{"encoder_arch": "gmlp", "encoder_width": 192, "adamw_weight_decay_other_params": 0.01}
Rows from block 4 of the text decoder of a small encoder-decoder audio transcriber, named by matrix and row number. Rows with one number belong to one neuron. Each number is 128 + 32 x the weight over its row's rms, rounded and kept within 0 to 255. All counts start at 0. After the name is the row's rms in percent of the matrix's.
After each neuron's rows are labels from the 100 texts, of 14976, where the neuron reaches its highest value: "fires on" is the input token at the peak. Only what is clearly more common there than usual is listed. The data: short read English sentences (LibriTTS-R). In brackets: how many of the 100, against the usual share in percent.
# fc1: MLP up (decoder.blocks.4.mlp.fc1.weight, 1024x256), inputs 208-255
# fc2: MLP down (decoder.blocks.4.mlp.fc2.weight, 256x1024, transposed), outputs 208-255

fc1.166 095 [144 177  75 149 118 106 150 228 171  97 120 126  75 151  99 169 143 113  89 155  73 166 149 136 110  68 168 152 104 162  93 122 154 138 131 118 143 179 100 100 115 138 126  70 114 142 145  74]
fc2.166 103 [ 62 176 137  85 118  60 106 144  93 157 109 164  93 127 102 132 128 106 148 100 143 166 131 140 140 200 129 171 146 148 133 112 150 104 162 158 123 113  57 123 113  63 153 142  49 136 197 126]
fires on: "<end>" (25 vs 11.4)

fc1.98 099 [ 88 118 150 114 107  52 121 129 125  80 152 124 136 152 172 104 129 153  95 158  83 101  81 190 171  99  98 155 126  86  97 139 100 190  94  99 147 116  78  84 133 118 172 110 113 109 167 127]
fc2.98 097 [ 84 120 128 143  83 172 119 191 157 135 150 140 128 153 117 134 121 200 136 108 126  99  92 143 135 139 119 105 185  76  72 142  76 134 175  47  83  54 115 103 161 123 125 136 141 163  97 141]
fires on: "only" (13 vs 0.1); "you" (8 vs 1.8)

fc1.127 094 [178 113 103 102 114  46 182 159  98  72 136 127 109 108  84 124 167 104 127  83 183 114 174 156 107 123 182 112 112 115 137 139 122 125 124  63 132  91 125 199 133 101  86 142 138 130 148 158]
fc2.127 107 [121 102 167 129 157 149 162 190 129  95 155 117 130 136 105 130 161  97 106 132 129 121 163  79 121 143  83  87  83  84 123  78 162  78 122 130 147 111 138 130 178  48 114  94 126 146 147 126]
fires on: "that" (20 vs 0.8); "a" (9 vs 1.4); "old" (8 vs 0.1)

fc1.182 092 [101 127 132 166 120  53 112 158 109 136  93 118 133 139 136 103 162 129  85 104 158 151 105  92  91 108  74 117 117 123 137 111 129 113 102 175  75 111 155 102  89 191 140 143 153 106 111  74]
fc2.182 091 [140  75 135 135 123 112  76 173  97 156 105 150  85 164 141 162 135 149  93 140 116 155  96 178 138 151 135 154 119 110 134 132 143  85  97  76 129  28 144 137 180 146 149  91  43  79 159 186]
fires on: "had" (7 vs 0.4)

fc1.579 105 [120 141 163 156  94  85 109 186 143  92  97 171 168 133  94 150 119 147 147 135  84 153 179 119  97 121  81 135  90 113 102 106 145 112 143 111 155  70 122 130 145  57 132 103 119 127  96  82]
fc2.579 096 [ 58 117 144  82 152 159 131 112 134 163 110  94 168 182 159 146 147  96 136 184  99  77 100 182 129 115 145 119 106 155 165 181 126 102 204 167 117 134 140 187 153 108 115 112 163  70 119 117]
fires on: "'" (22 vs 0.9); "of" (19 vs 1.1)

fc1.587 095 [127 155 141 128 171 140 132 134 152 134 131 109 116 163 131 155 181  89  97 119  97 135  93  90 128  94 120 165 154  94 104 141 115 118 182 156 112  57 128 115  84 137 193 146  99 173 109 116]
fc2.587 094 [ 91 107 105 137 171  98  90 119 124  96 102 115 169  32 154 148 105  85 126 159 147 107 104 111 142 157 178 151 100 145 135 115 122 114 192 174 163 136 164 105 152 123 123 182 183 142 110 129]
fires on: "now" (8 vs 0.3); "all" (8 vs 0.4); "no" (8 vs 0.4)

fc1.304 103 [ 90 168 129  96  96 118 156  90 149 137 122 129 134  86 163 169 123 110 144 151 122 117 127 147 142 104  70 172 201 122 163 112 146 142 135 112 141 127 122  81  90 127  84 178 220 155 136 147]
fc2.304 102 [113 137 142 107 181 123  91 138 147 143 118 101 134 172  64 128 150 137 154 114 127 115  53 102 130 117 155 156  61  91 163 173 118 170 102 127 122 156 175 110 179 150 210 136 147 173  10 122]
fires on: "'" (11 vs 0.9); "just" (10 vs 0.1); "and" (8 vs 1.2)

fc1.455 097 [ 91 106 132  69  63 140  70 110 152 115 139 142 116 132 103  80 104  63 146 150 148 143 174 144 142 101 103 170 112 107 153 101 152 148 115 114 139 128 158 130 128  74 122 173 166 112 127 125]
fc2.455 100 [ 98 110 126 115  86 141  63 157  99  78 144  94 144 157 131 138 133 154 171 156 166 154 207 151 106 163 134 115 123 111 129 148  94 117  99 176  93 163 111  66 157 126 198 164 103 111 163 120]
fires on: "more" (66 vs 0.1); "so" (7 vs 0.3)

fc1.185 099 [152 130 110 122 118  81  92 169 119  93  55  61 158 171 129 107 148  86 115 119 119  89 140 208 166 113 103 115  97  91 181  97 175 169 162 135 142  99  45 146 111 102 154 157 213 178 155 151]
fc2.185 100 [130 105 108 122 122  67 143  99 122 142 215 166  72  78 114  90 114 152  81 113 110 106 122 108 144 148  80  96 126 131 154 105 163  94 106 171 170  81  79 139 127  76 154 131 106 148 168 137]
fires on: "a" (19 vs 1.4); "your" (9 vs 0.3); "my" (8 vs 0.5)

fc1.734 100 [126 125 189 141 120 153 139 199 143 148  75  71  71  83  90  95 137 146  83 140 193 110 165 149 103 144 126 160 162 171 159  98 116 139 191 107 104 155 106  98 157 153 201 131  98 137 126 137]
fc2.734 100 [143 106 178 164  44 121 157 130 129  92 167 127 155 190 149 156 152  87 179 147  53 195 117 176  86  98 183 139 123  81  98 105 115 194  58 180 105 160 130 142  99  89  84 126 126 116 127 120]
fires on: "once" (11 vs 0.1); "through" (10 vs 0)

fc1.383 116 [130 113  80  71 156 165  73 138 130 122 152 177 127 110 111  80 149 108  58  96 161  96 125 151 120 104 127 114 122 133 110 116 111 158 153 187  76 157 170 133 101 146 110 130 117 110 128 146]
fc2.383 116 [149  68  96 174  93 125 133  87 107 143 105 118 118 118 137 145 136 157 178 153 164 168 169 124 133 136 166 137  69 128  77 128 121 180 132 134 138 158 140 135 153  95  84 155 126 144 116  76]
fires on: "now" (12 vs 0.3); "be" (12 vs 0.5); "so" (11 vs 0.3); "'" (9 vs 0.9)

fc1.601 106 [208 126 103 154 101 164 137 142 118 135 136  85 148 132 125 130 122 154 182 139 203 118 175 176 138 138 138 152 114 172 162 166 199 103 161 123 121 140 125 134 105  55 106 173 224  96 131 133]
fc2.601 103 [ 77 157  77 153 130  99 104 147  51 164 127  66 123  69  59 154 129  86 101 103  88 156  64 136 117 119  88 152 160 165 112  94 158  74 137 144 101 110 133 124  85 136 104 170 160 111 100 143]
fires on: "a" (49 vs 1.4); "'" (17 vs 0.9); "the" (7 vs 3.3)

fc1.471 092 [180 137 146 110 113 160 110 150  96 132  96 118 141 104 132 163  75 152 175 128 148 124 124 130 106  82 113 101 158 116 150 106 131 155  94  75 105  96  74 121 105 119  99 121 123 118 124 136]
fc2.471 094 [188  95  94 128 126 130  73 118 143 147  99 106 124 159 151 112 125 166 128 128  85 116 174 177 150 141 100 119  94 129 179 128 160 116  88 160 110 118 131 133 193  90 126  85 128 138  52 123]
fires on: "had" (21 vs 0.4); "of" (16 vs 1.1)

fc1.184 102 [ 61 112 182  89 154 174 130 113 168 109 120 159 157 143 148 132  80 158  70 190 131 177 159 151 147 146 108 132  93  94 127 181 159 148 135 112 130 129  69 143 183 164  95 123 132 167 132 137]
fc2.184 106 [120 117  75 107 137 161 111 128 132 137 113 144 102 104 133 134 108 140 106 157 202  91  73 111 133 110 164  89  87  95 134 171 133 110 109 142  87 128 100 146 143 125 149 119 158 114 164  88]
fires on: "'" (36 vs 0.9); "do" (10 vs 0.5); "so" (7 vs 0.3)

fc1.463 101 [123 172  76 181 159  87 116 117 152 106 159 162 136 136 161 154 123 123  56 128 115 145  89 159 130 113 150  80 178 123 166 126 104 157  94 156 153  65 139 138 140 162 172 173  82 143 101 137]
fc2.463 103 [188 141 136 121 205 119 179 133 122 119  74 105 103 152 171 110 155 175 114 151 125 121 119 147 149 151  68 103 107 101  90 138  85 137 116 123 144  80 117 104 138 135  78 200 111 128 108 130]
fires on: "now" (14 vs 0.3); "so" (13 vs 0.3); "no" (10 vs 0.4); "on" (7 vs 0.3)

fc1.49 092 [133 194 147  88 129 115 158 127 141 107 104 139 112 125 145 101 161  57 105  68 126 139  90 191 139  97 122 105  89 102 102 153  99 126 161 130 108 152 151 150 166 112 130 141 171  52 153 127]
fc2.49 094 [ 86 183 173 120 109 136 128 153  91 142 115 111 144 145 126 125  54 107 120 108  73 148 144 137  88 184 127  72 149 146 219 101 131  85  81 149  94 130 169 136 140  76 139 103 153  81 144  93]
fires on: "more" (21 vs 0.1)

fc1.650 111 [143 107 108 155 123 150 105 148 139  96 215 147  83 159  97 125 133 129 160 175 179 134  89 124 121 146 106 166 114 132 143 137 136 139 111 124 186 124 110  83 123  98 120 127 162 125 137 139]
fc2.650 100 [118 149 125 109 113 140 112 113 120 111 124  99  64 147 198  90 108 110 127 177 132 124 165 194  69 119 132  97  77 114 178 100 118 164 124 136 156  72 177  83 116 117 126 120 162 153  37 138]
fires on: "more" (14 vs 0.1); "has" (12 vs 0.2); "there" (12 vs 0.3); "better" (7 vs 0.1)

fc1.475 105 [164 154 141 131 141  77 139 176  71  95 134 157 161 148 173 104 118  97 184 161 184 137  97 116 136 163 130 155 132 121 158  96 150  94 132  99 123 174 135 142 115  55 156 143 117 181 110 135]
fc2.475 101 [130  84 112 119 114 171 149 122  97 101 165 132 129 190  89 125  91 148 203 136 102 124 136 203 105 106 102  68 148 127 122 103 127 143 114 146 175 137  83 159 119 115 182  77 128 113 118 111]
fires on: "that" (9 vs 0.8)

fc1.0 099 [ 77 109 120 112 113 154 134 114 128  75 103 183 106  97 169 151 123 228 115 121 165  95 135  64 128  92 122 124 144  43 188 103 130  88 134  95 131 103 193  90 164 107 112  98 104 134 192  70]
fc2.0 097 [126 138  74  79 119 176 120  99 137 116 146 223 185 129  73 118  76 114 110 132 103 159  72 135 143 134 142 160 103 167 148 128 157 129  55 187  84 158 115 105 113  79  32 102 165 131 113 103]
fires on: "did" (60 vs 0.3)

fc1.151 096 [106 141 149 179 161 100 126 145 150 100 138  54 139 150  95 110 166 117 144 136 184 128 121  76  90 120 183 120 143 166 102  66 148 190 152 174 105 103 126 144 139 160  77 160 153  92 117 171]
fc2.151 102 [142 129 159 118 100 190 158 135  98 108 164 153 131 146  97 121 126  80 165 143 153 122 162 136 141 107 104 135 155  90  42 101 147 159 109  92 203 107 143 128 137 120 107  99  84 156 157 130]
fires on: "that" (22 vs 0.8)

fc1.753 099 [ 58 163 134  73 111 105 151 125 104 134 137 135 114 152 120  85  56 135 133  41 136 178 137 116 116 108 151  87 101 124 144 133 199 118 152 120 121 109 106 183 183 118 113 131 192 104 186 156]
fc2.753 095 [157 117 182 103 127 123 154 145 124  99  86 106 124 140 140 136 119 168 126 156 193 119 112  98 121 113  93 146 152 125 191 191 103 106 104  86 135  69  84 130  70 152 124  77 100  87  78 181]
fires on: "did" (25 vs 0.3); "all" (11 vs 0.4); "'" (11 vs 0.9); "didn't" (9 vs 0.1)

fc1.130 098 [140 148  98 115 107 125 133 126 120  82 126  63 130 180  49  96  55 162 141 149 133 124 114 132 139 117 138 127 114 118 150  65  80 145 186  85 191 131 121 120 166 141  94 144  69 178  92  97]
fc2.130 101 [145 142  89  81 179 155  90 203 131 136 154 102 117 137 181 111 111 165 161 117 180 120  93 156 100 113 126 144 121  99 169 127 186 156 138 106 168 168 128 162  77 163  93 157  98 155  80 149]
fires on: "a" (23 vs 1.4); "any" (18 vs 0.1); "the" (11 vs 3.3); "another" (8 vs 0)

fc1.336 117 [ 93 203 174 140  94 109 133 150 129  85 133 158  98  96 135 138  50 157 116 131 121 122 217 149 111 193  76  93 125 139 164 115 136 149 153  88 148 141 140  58 208  90  86 159 134 137 104 170]
fc2.336 106 [128 180 143 123 152 133 151  83 133 154 126 201  92 157 157  90 147 141  90 113 166  85 112  95  62 115 115 136 155 138 164 130 121 101 148 145  99 167 145 134 124 147  84  79 158 104 148 156]
fires on: "'" (25 vs 0.9); "if" (14 vs 0.2); "that" (8 vs 0.8)

fc1.681 108 [160 128 147 143  71 193  75 107 151 115 144 157 113 103 151 108 141  98  70 101 140  78  89 160 147 182 143  90 161 158 119  89 160 159 126 127 140  46  78 102 139 145 134 105 181 126 103 118]
fc2.681 106 [167 104 131 112 105 138 120 157  59 120 175 132 141 131 179  85 107 124 124 148 242 112 138 137  92 143 122  25 178 119 114 107 117 161 159 170 107 100  96 158 137 146 111 138 119 129  98 150]
fires on: "now" (21 vs 0.3); "then" (11 vs 0.3); "and" (11 vs 1.2)

fc1.152 097 [ 63  70 145  71 120 146 161  76 102 170 126 109  88  96 141  88  83 151 176 145  89 101  91 130 154 131  95 111 118 129 126 144 148 132 116 137  82 170 148 154 103 175 107 158 106  60 141 170]
fc2.152 101 [ 97 135 171 120  98  99 149 145 116 161 135 104 104 134 160 139 117 149  74 110 127 191 133 133  96  95 163 128 100  97  88 113 126 109  59 171 106 143 142 142 129  93 139 154 114  86 169 122]
fires on: "did" (70 vs 0.3); "do" (19 vs 0.5)

fc1.138 089 [ 91 144 138 157  58  91 101 129  91 129 114 164  91 207 126 139 145 128 134 156 148 144 155 154 164 103 121 121 158 116 139 104 143 122 190 113 147 170 176 131 126 120 138 158  98 127 136 147]
fc2.138 094 [156  96 117 107  93 154 114 109 115  94 130 131 176 169  97 156 148  80 112 177 128  97 114  95 171  64 130 189  62  89 133 134  91 231 112 154 146 145  69 159  98 150 104 130 150 102 116 107]
fires on: "of" (28 vs 1.1); "for" (10 vs 0.5); "the" (10 vs 3.3); "very" (9 vs 0.2)

fc1.276 090 [146  88 157  93 181 117 152 141 158 130 160 114 131 108 167 131  61  94  94 111 129  94 120 161 134 152 196 153 136  83 118 144 199 113 133 154 102 114 161 138  94 146 128 133  78  90  94 136]
fc2.276 095 [159 176 120 143 149 125 168 150 172  81 143 134 106  91  87 151 175 114  94 144 198 154  88 156 135 119 124 180 151 189  93 115 101 114 178 136 127 143 176 134 140 149  92  82 107 147 113 165]
fires on: "'" (35 vs 0.9); "that" (10 vs 0.8); "they" (7 vs 0.4); "there" (7 vs 0.3)

fc1.574 092 [ 94 124  83  93 143 172 143  75 167 173 105 192 155  36 167 158  96 145 103 145 119 118  99 142 139  90 108  75 164 144 149 119 162  84 118 114 114 138 105  99 202 121 163 168  98 136 129 134]
fc2.574 093 [150  98 167 164 114 143 132 128 149 124  94 225 138 144  92 162 160 113  64  96 134 124 128 124 124 145  75 148 152 153 100 152 125  85 125  81 105 117 126 149 139  97  75 168 136  98 108 151]
fires on: "<end>" (65 vs 11.4); "yes" (13 vs 0.2)

fc1.634 099 [ 93 176 117  74 159 130  86 141 173 131 177 140  78 150 155 166 179 116 148 192 132 170 143 135 103  91 140  79 137 141  83 112 120 151  97  98 126 105 124 107 150  91 145 143 116 132 120 158]
fc2.634 099 [120 138 141 150 146 102  69 133 160  91  51 142  87 145 106 101 102  65 113  98 119 129  99  69  96 156 121 132 154 140  80 131 110 131 191  94 131 131 144 134 141 116  82 147 171  67 131 172]
fires on: "on" (23 vs 0.3); "old" (9 vs 0.1); "sir" (8 vs 0.1)

fc1.667 083 [114 146  87  90 137 140 104 176  78 131 129 127 111 106 159 160  67 105 147 153  84 155 172 168 143  93 138 129 132 123 115 162 146 106 124 132 106 154 165 102 130 149 180 171 113 137 127 148]
fc2.667 090 [112 175 141 133 164 106  84  66 121 145 141 111 140  61 144 116 117 117 159 112  97 133 201 148 143  92 129 110 109  93 124 129 117 128 104 118 153  90 121 106 126 140 111 141 109 160 154  43]
fires on: "i" (42 vs 2.3)

fc1.534 098 [118  97  97 133 161 168 136 181 156 110 111 161 121 174 105 127 132 109 113 182 127 108 111 148  85  92 137 165 149 166 114  99 125 140 118 213 129 125 201 186 154 107 154  80 141  90 183 175]
fc2.534 096 [142 123 146 175 112  91 114  51 149  92 135 168 158  61 175 142 142  87 140 131 119  87  93  60 103 110  81 160 147 188  81 133  71 138 110 122  66 151 109 136  97 107 101 141 120 116 184 104]
fires on: "never" (9 vs 0.2); "therefore" (8 vs 0)

fc1.177 098 [147 136 154 163 122 124 117 148 197 140  70 123 146 130 122  94  60 146 147  88 162 119 109 187 197 143  69 120 108 107  93 109 107 138 134  77  92 116  86  92 158 143 108 163 148 103 127 130]
fc2.177 096 [118 157  90 137 114 138  99 155 110 152 127 182 126 162  99 142  43 153 182  79 127  81 159 137 161 165  97 140 108 114 112 118 161 123  53 112 120 155 137 104 121 177 135 174  65  59  88 134]
fires on: "<end>" (44 vs 11.4); "him" (14 vs 0.5); "it" (7 vs 1.5)

fc1.393 103 [157 149 127 139 140  88 121 120 146 115 167 112 116  85 131 133  81  73 100 150 123 120 103 135  79 135  81 143 193 164 184  69 110 150 133 116 180 150 119 108 165 131 126 139 149 168 165 172]
fc2.393 104 [ 93 112 184 146 195 124 131 141 128 113 162  79 153  71 109 156  87  80 143 131 162  95 133 154 175 179 146 142 130  97 160 141  95 120  53 102  90 123 102 120 163 102 146 102 158 103 150 134]
fires on: "'" (23 vs 0.9)

fc1.604 097 [128  94 157 143 176 162 126 139 209 156 136 109  77 129 121  92 116 107 137 125 115  69 138 114 172 130 161 151 114  93 174 120 110 161 118  79 107 106 120 149  81 136 120 124 126 162 127 165]
fc2.604 101 [136 141 123 186 202 129 170 114 137 137  49 114 101 140 110 138  95  72 151 109 161 100 176  84 161  53 149 158  98  99 130 117 169 111 117  93  81 150 193 124 105 122 141 123 114 212 117  78]
fires on: "had" (19 vs 0.4); "of" (12 vs 1.1); "by" (7 vs 0.2)

fc1.58 091 [105  96 113 160 130 152 113 133 154 177 107 103 128 126 161 118  95 131  53  76 152 106 116 190 108 143 119 146 120 110 124 155 146 108 104  65 127 167 163 123 115 127  85 101 128 156 134 103]
fc2.58 086 [ 67 163 117 147  95 137 128 138 106 121  78 102 167 105 166  86 120 118  86 152 132  69 100 172 119  86 151 140 161 197 118 137 113 156  96  58 177 129 102 126 141 136 145 135 121 147  96 120]
fires on: "<end>" (31 vs 11.4); "does" (13 vs 0.1); "are" (13 vs 0.4)

fc1.7 103 [125 197 107 106 124 151 203 139 161 147 101 185 129 163  78  69 111 156 150 121 131 101  90 177  80 103 133 137  92 105 119 160 124 139 137  80  58 181  75 167 102 104 134 205 119 130 118 129]
fc2.7 109 [ 98  94 127 186 145 148 150 135  76 105 180 129 146 101 104 137 117 138 126 179 127  53 107 158  87 151 100 142  87 153 160 107 135  99 154 111  68 150 104 125 179  92 130 159  99  99 122 156]
fires on: "had" (23 vs 0.4); "a" (22 vs 1.4); "have" (12 vs 0.5)

fc1.219 099 [ 68 131  83 142 173 168 215  89 158 135 152 105  93 163 152  76 131 188 138 159 120 160 142 159 149 165 129  65 140 104 101 137  93 116 132 135 159 133 102 138  72 121 111  96  92 111 144 154]
fc2.219 102 [181  93  84 148 132 136 103 160 180 150  85 110  26 136 134  54 146 152 162 134 145  71 116 118 169 192  85 150  95 101  84 177 154 136 108  91 132  99 139  87 112 119 129 105 110 114 147 117]
fires on: "a" (25 vs 1.4); "an" (23 vs 0.2); "not" (11 vs 0.7); "the" (10 vs 3.3)

fc1.54 091 [185 171 164 121 107 153 135 145 121 122 139 120 135 109 121 103 122 143 137  91  88  74 114 160 119 159  92 102  99 137 141  71 155 138  87 144 115 172 128 172 104 133 123 137  58 120 122 116]
fc2.54 095 [136 113 169  99 143 129 106 213 144 128  94  89 153 121 167 144 129 117 142 104 132 109 138 103 109 110 115 110  93 113 117 100 145  94 106 138 105 119  96 135 111 133 148 136 121 107 129 127]
fires on: "a" (28 vs 1.4); "had" (13 vs 0.4)

fc1.583 107 [ 98 160 104 133 168 163 139 162 169 104 105 147 151  83  82 137 128 143 192 123 124 156 127 132 171 126  93 131 141 148 159 147 133  66  73  28 151 139 149 107 131 149  77  96 142 182 136 150]
fc2.583 102 [ 28 181  98 104 125 103 208 104 110  63 174 144  90 126 128 119 131 128 139 121  80 186 134 154  94 154 134 117  75 197 123 116  94 119 150 164  94  87  85 147 123  51  92  87  98 199  83  68]
fires on: "only" (16 vs 0.1); "what" (13 vs 0.6)

fc1.520 109 [120 162 192  62 101  83 109 139 106 104 142 154 155 150  80 104 140  54 153 123 117 172 157 137 175 131  78 108 119 136 147 142 200 154 119 116 121 119 121 150  78 123 129 133 150 103 128 110]
fc2.520 103 [113  69 117 114 119  83 140 153  79  70 135 117 112 111 164  97 130 193  78 126 170  77 154 165 176 121 115  79 124  77 114 128  89 148 188  49 118  91 147 102 144 128 114 122 105 116 149 104]
fires on: "<end>" (32 vs 11.4); "here" (9 vs 0.2); "'" (8 vs 0.9)

fc1.401 083 [144 130 186 160 119  92 126 124 214 116 157 112 135 119 132 140 166 121 111 115 130  71 111 126 135 116 158 157 192 168 139  93  76  92 114 108 177  99 144 189 144 103  94 100 179 110 176 124]
fc2.401 088 [108 177 141 125 149 120 101 204 106 114 146  98 120 150 190  94  47 183 131 146 139 139  68  96 157  95 195 120 173 162  86 118  88 171  26 170 145 130  80 155 116 158  93 111 120 200 126 114]
fires on: "never" (22 vs 0.2); "know" (17 vs 0.3); "well" (16 vs 0.2)

fc1.377 095 [186 123 146  55 111  94 119 170 146 122 131 148 114 105 127  93 108 111 127 176 109 108 127  95 118 154 103 118 143  92 134 136  92  85 153  90 137 175  60 110 105 147 119 182 111 191 179  51]
fc2.377 097 [131 184 180 110 165 112 166 124 117 120 125 126 114 160 132 158 132 148 130 161 130 128 101 147 126 119 164 114  94  89 137 127  81 115 154 170 144 140 146 124 136 119 130 174 131  97 153 129]
fires on: "i" (18 vs 2.3); "right" (9 vs 0.1); "it" (8 vs 1.5)

fc1.12 111 [ 97 113 100  83  96 113 144 202 196 156 144  94 145  65 162 144 128 113 116 188 161 104 140 209 130 105  49 161 100 181 149 163 123 125 102 122  99 131 175 105 100 144 125 135 109  95 102 100]
fc2.12 100 [147 181  91  61 129 117 162 122  94 151 113 125 137 152  93  96 119 134  99 134 151  86 158 144 188 136 119 111 110 107  88 121 128 133 107 116 112 163 102 150 106 168 170  93 106 156 127 161]
fires on: "like" (21 vs 0.2)

fc1.404 096 [ 99  73 121 135 114 118 140 167 152 172 126 145  99  99 163 111 131 138 178  85 113 134 127 141 146  88  94 154 154 119 166 189 148 124 133 135 152 165  86 133 141  73 156  63 103 135  60 185]
fc2.404 102 [ 77  92 107 180 128 134 101 125 191  82 108 123 109 128 166 145 107 202 171 162 203 204 113 111 129 129 134 121 128 118 143 191 153 153 136 104 170 169 130 123 148 160 129 141 109 108 152 178]
fires on: "on" (21 vs 0.3); "in" (7 vs 0.8)

fc1.647 100 [149 133  98 141 165 134  94 140  79 121  97 125 128 142 175  99 127 156  99 128 172 130 210 122  86 121 113 147 100 218 102 116  94 123 108 122 179 149 147 143 175 161 160 118 137 131  96 130]
fc2.647 101 [ 87  81  93 106 144 135 146 105 113  93 172 103 175 167  86 123 144 171 150 132 150  88 162 164 150 204 187 150 147 156 141 147 123 144 120 131  99 119 103  92 114 101  63 109 141 101  67  93]
fires on: "of" (24 vs 1.1); "the" (14 vs 3.3); "to" (8 vs 1.8)

fc1.255 105 [138  83 110 157 132 150 154 174 123 119 115 127 146 189 162 144 149 105 142 181 165 133 132 112 183 107  77 113 149 205 162 128 105 144 139 188 107 121  95 100 133 120 141  66 101  82  98 115]
fc2.255 097 [160 116 156 150 159  97  88 147 140  67 128 137 160  48 130 147 116 105  97  95 128  58 156 152 156 119  83 110 116 162 139 130 144 105  83 134  92  81  70 124 129 102  85 113 180 124  56 115]
fires on: "had" (27 vs 0.4); "have" (10 vs 0.5); "his" (7 vs 0.5)

fc1.597 093 [135 122 116 126 173 138 173 121 122 152 125  75 123 152 108 135 135 146  63 110 150 179 130 172  93 192 128 118 125  60 118  77  73 145 179 116 113  31 116 170 156 171  73 146 108  70 120  96]
fc2.597 097 [120 119 138 167 133 146 168 130 110 123 165 105 143  93 134 120 137 140 111  91 119 147 151  71 141 154 178  97  71  88 120  82 162 117  69 191 147  95 110 163 103 137  82 165  98 167 103 150]
fires on: "on" (17 vs 0.3); "so" (9 vs 0.3); "a" (8 vs 1.4)

fc1.345 103 [151 177 139 123 188 152 100 142 188 119 129 130 100 117 112  67 157 109 113 102 117 114 175 150 140  42 112 153  68  99  91 132 115  82 102  94 158 115 146 158  99 100 124  87 139 133 138 151]
fc2.345 105 [165 153 181 114 171 149 147 150 168 133 120 106 148  93 101 193 106 186 189 129  95 133 193 169 162 125  75 138 142 141 106 155 135 179 106 137 150 177 175 193 148 112  92 119 112 105 123 162]
fires on: "once" (7 vs 0.1)

fc1.450 099 [138 160  90 143  65  56 141  74 115 137 132 135 134 128  69 138 119 125 114 125  93 120 167  86 131 136 177 107  89 154 116 148  94 125  91 168 163 128 118 142 127  88  70 106 132 152 125 119]
fc2.450 099 [153 137 161 120 157 153 104  64 127 119 154 145 168 144  90 114 101 104 109 164 131 106 118 106 139 156 132 161 122 147 155 104 104 128  99 140 156  92 123 134 139 165 138 117 177 111  79 197]
fires on: "only" (9 vs 0.1); "hope" (9 vs 0); "what" (7 vs 0.6)

fc1.260 101 [177  68 148 109 178 160 109 111 131 195 181 100 122 176 132 128 139 118 126 129 170 139 157 171 138 125  66 181 124 125  99 166 138 138  71 140 123 124 147 109 104 104 139 142 126 109 145  96]
fc2.260 100 [ 72  93 114 132 106 167 158 109 149  96 191  97 118 124  99 153 153 102 128 166 124 205  72  83 115  89 131 140 107 131 122 128 107 160 150 125 101  96 120 169 131 174 162  68 147 132 169 173]
fires on: "i" (9 vs 2.3); "is" (8 vs 1); "was" (7 vs 1.2)

fc1.656 099 [119 132 143 147 150 158 156 139 125 174 117 117 106  95  71 115 116 136 120  97 116 117 127 148 212 147 121 135 106 133 114  96 184 113 103  74 125 105 189 103 138 108 141  80 121  96 152  98]
fc2.656 103 [142 113 127 122 191  80  88  90  94 164  87 178 107 155 132 103 136 161 153  92 125 155 160 123  93 168 131 102  99 192 111  49 192  79  67 134 138 173 131 100 114 182 155 191 112 184 158 101]
fires on: "like" (30 vs 0.2); "did" (18 vs 0.3)

fc1.509 102 [ 64 148 141 125 152 113 118  95  77 127 109  99 158 187 106  76 125 154  85 105 139 123  71 113 181  60 140  87  75 127 122 188 156 136 111  87 154 141 176 160  95 104  76 116 112 130 184 167]
fc2.509 103 [142 162 151 134 207 108  83 127  57 122 129 145 131 182 189 114  91 119 155 155 132 105 142 118  76 129 160 105 119 117 134 115 136 114 155 121 146 167 131 168 123 177 134  89 128  98  91 145]
fires on: "did" (34 vs 0.3); "take" (18 vs 0.1); "heard" (10 vs 0.1); "thousand" (7 vs 0)

fc1.296 087 [134  77 128 130 177 117 138 150  73 133 130 161 151  51  88 100 110 160 148 160 123 110 131 148 121 140  85 172 140  46 119 149 127 177  89 136 104 143 158 147 145 140  80 106 131 122 125  93]
fc2.296 095 [189  73 138 152 134 187 135 137  99 182  71  90  78 132 124  76 135 172 109  98 133 123 104 121  79 127 142 170 117  66  79 112 178  65 140 175 108 122 152 139 152 101 101 120 189 197 116  69]
fires on: "had" (21 vs 0.4); "have" (11 vs 0.5); "i've" (7 vs 0)

fc1.316 115 [154 101  82 151 139 157 153 149 153 137 136 162 104 168 136 165 108 140 154 170 111 155 122 126 127 122 172 120 166 127  93 174 107 141 160 135 110 172 130 122 157 111 119 125 154  96 110 125]
fc2.316 106 [107 143 172 133 104  95  76 128 166 112  98  65 125 152 128  83 142 142 151  91 124 103 179 133 184 120 141 130 102 106 127 156 141 144 181 121 129  94 170  74 123 130 140 164  73 154 122  87]
fires on: "did" (22 vs 0.3); "take" (11 vs 0.1); "do" (9 vs 0.5)

fc1.143 109 [200 110 131 138  56 126 116  96 110 125 185  97 139 126  73 138 161 163 113 109 157 140 175 115 101 133 106 157 154 160 112 102 156 185 112  86 138 161 168  77 132 115  72 118 127 122  72 116]
fc2.143 110 [154 113 174 165 164 140 111 186 158 148 113  93 200 101 151  68 140 167 133 107 157  97 109 105 120 117 121  52 149 111 137 189 161 117 144 122 124  87 111  84 125  30 138 175 119 134 109 145]
fires on: "a" (39 vs 1.4); "that" (10 vs 0.8); "sir" (10 vs 0.1)

fc1.751 105 [115 178 137  94 118 147  99 114 136 146 124 139 143 135 110 111 100 181 133 121 132  67 113 158  90  46 121 136 132  90 171  87 174 131 177 139  82  85 117 100 123 114 191  94 156 117 140  95]
fc2.751 095 [115  46 160 122  75  80 129 122 109  90 123 161 144 143 150 121  97 109 101 121 153 151 138 132  47  87 171 152 154 113  93 113  44  97 128 213 163 119 143 148 164 142 193 123 123 129 117 163]
fires on: "never" (22 vs 0.2); "always" (15 vs 0.1); "really" (7 vs 0); "why" (7 vs 0.2)

fc1.548 102 [122 196 147 106  70 162 141 119 146 137 151 123 121 138  90 104 114 122 136  97 180 149  98 154 153 121 118 162 131 129 128 117  91 119  80 166 147  71  97  86 137 100  99 136 116 132  94 113]
fc2.548 095 [ 81 203  76 111 168 162 115  64 143 153 143 190 161  81 165 141 133 105 135 184 153 127 156  95 162 163 150 102 129 148 122 146 179 122 169  96 139 163 126 122 138 127  99 121 172 143  89 107]
fires on: "like" (10 vs 0.2); "speak" (8 vs 0)

fc1.410 100 [153 214 127 113 153  41 137 132 134 133 144 158 159  57 133  89 153 133 184 144  96  61  71 126 124 122  86 176 155 144  45 111 176 132 131 159 131 180  92  90 145 105 160  76 110 107 172 148]
fc2.410 101 [ 82 111 138 169 105 158 131  99 140 148 114 112 152 123 147 154 129 167  71  80 158 134 120 154 102 149  90 130 179 171 126 140 132 114 125 115 111 169 151 149 106 106 246  83 106 107 141 103]
fires on: "<end>" (49 vs 11.4); "you" (15 vs 1.8)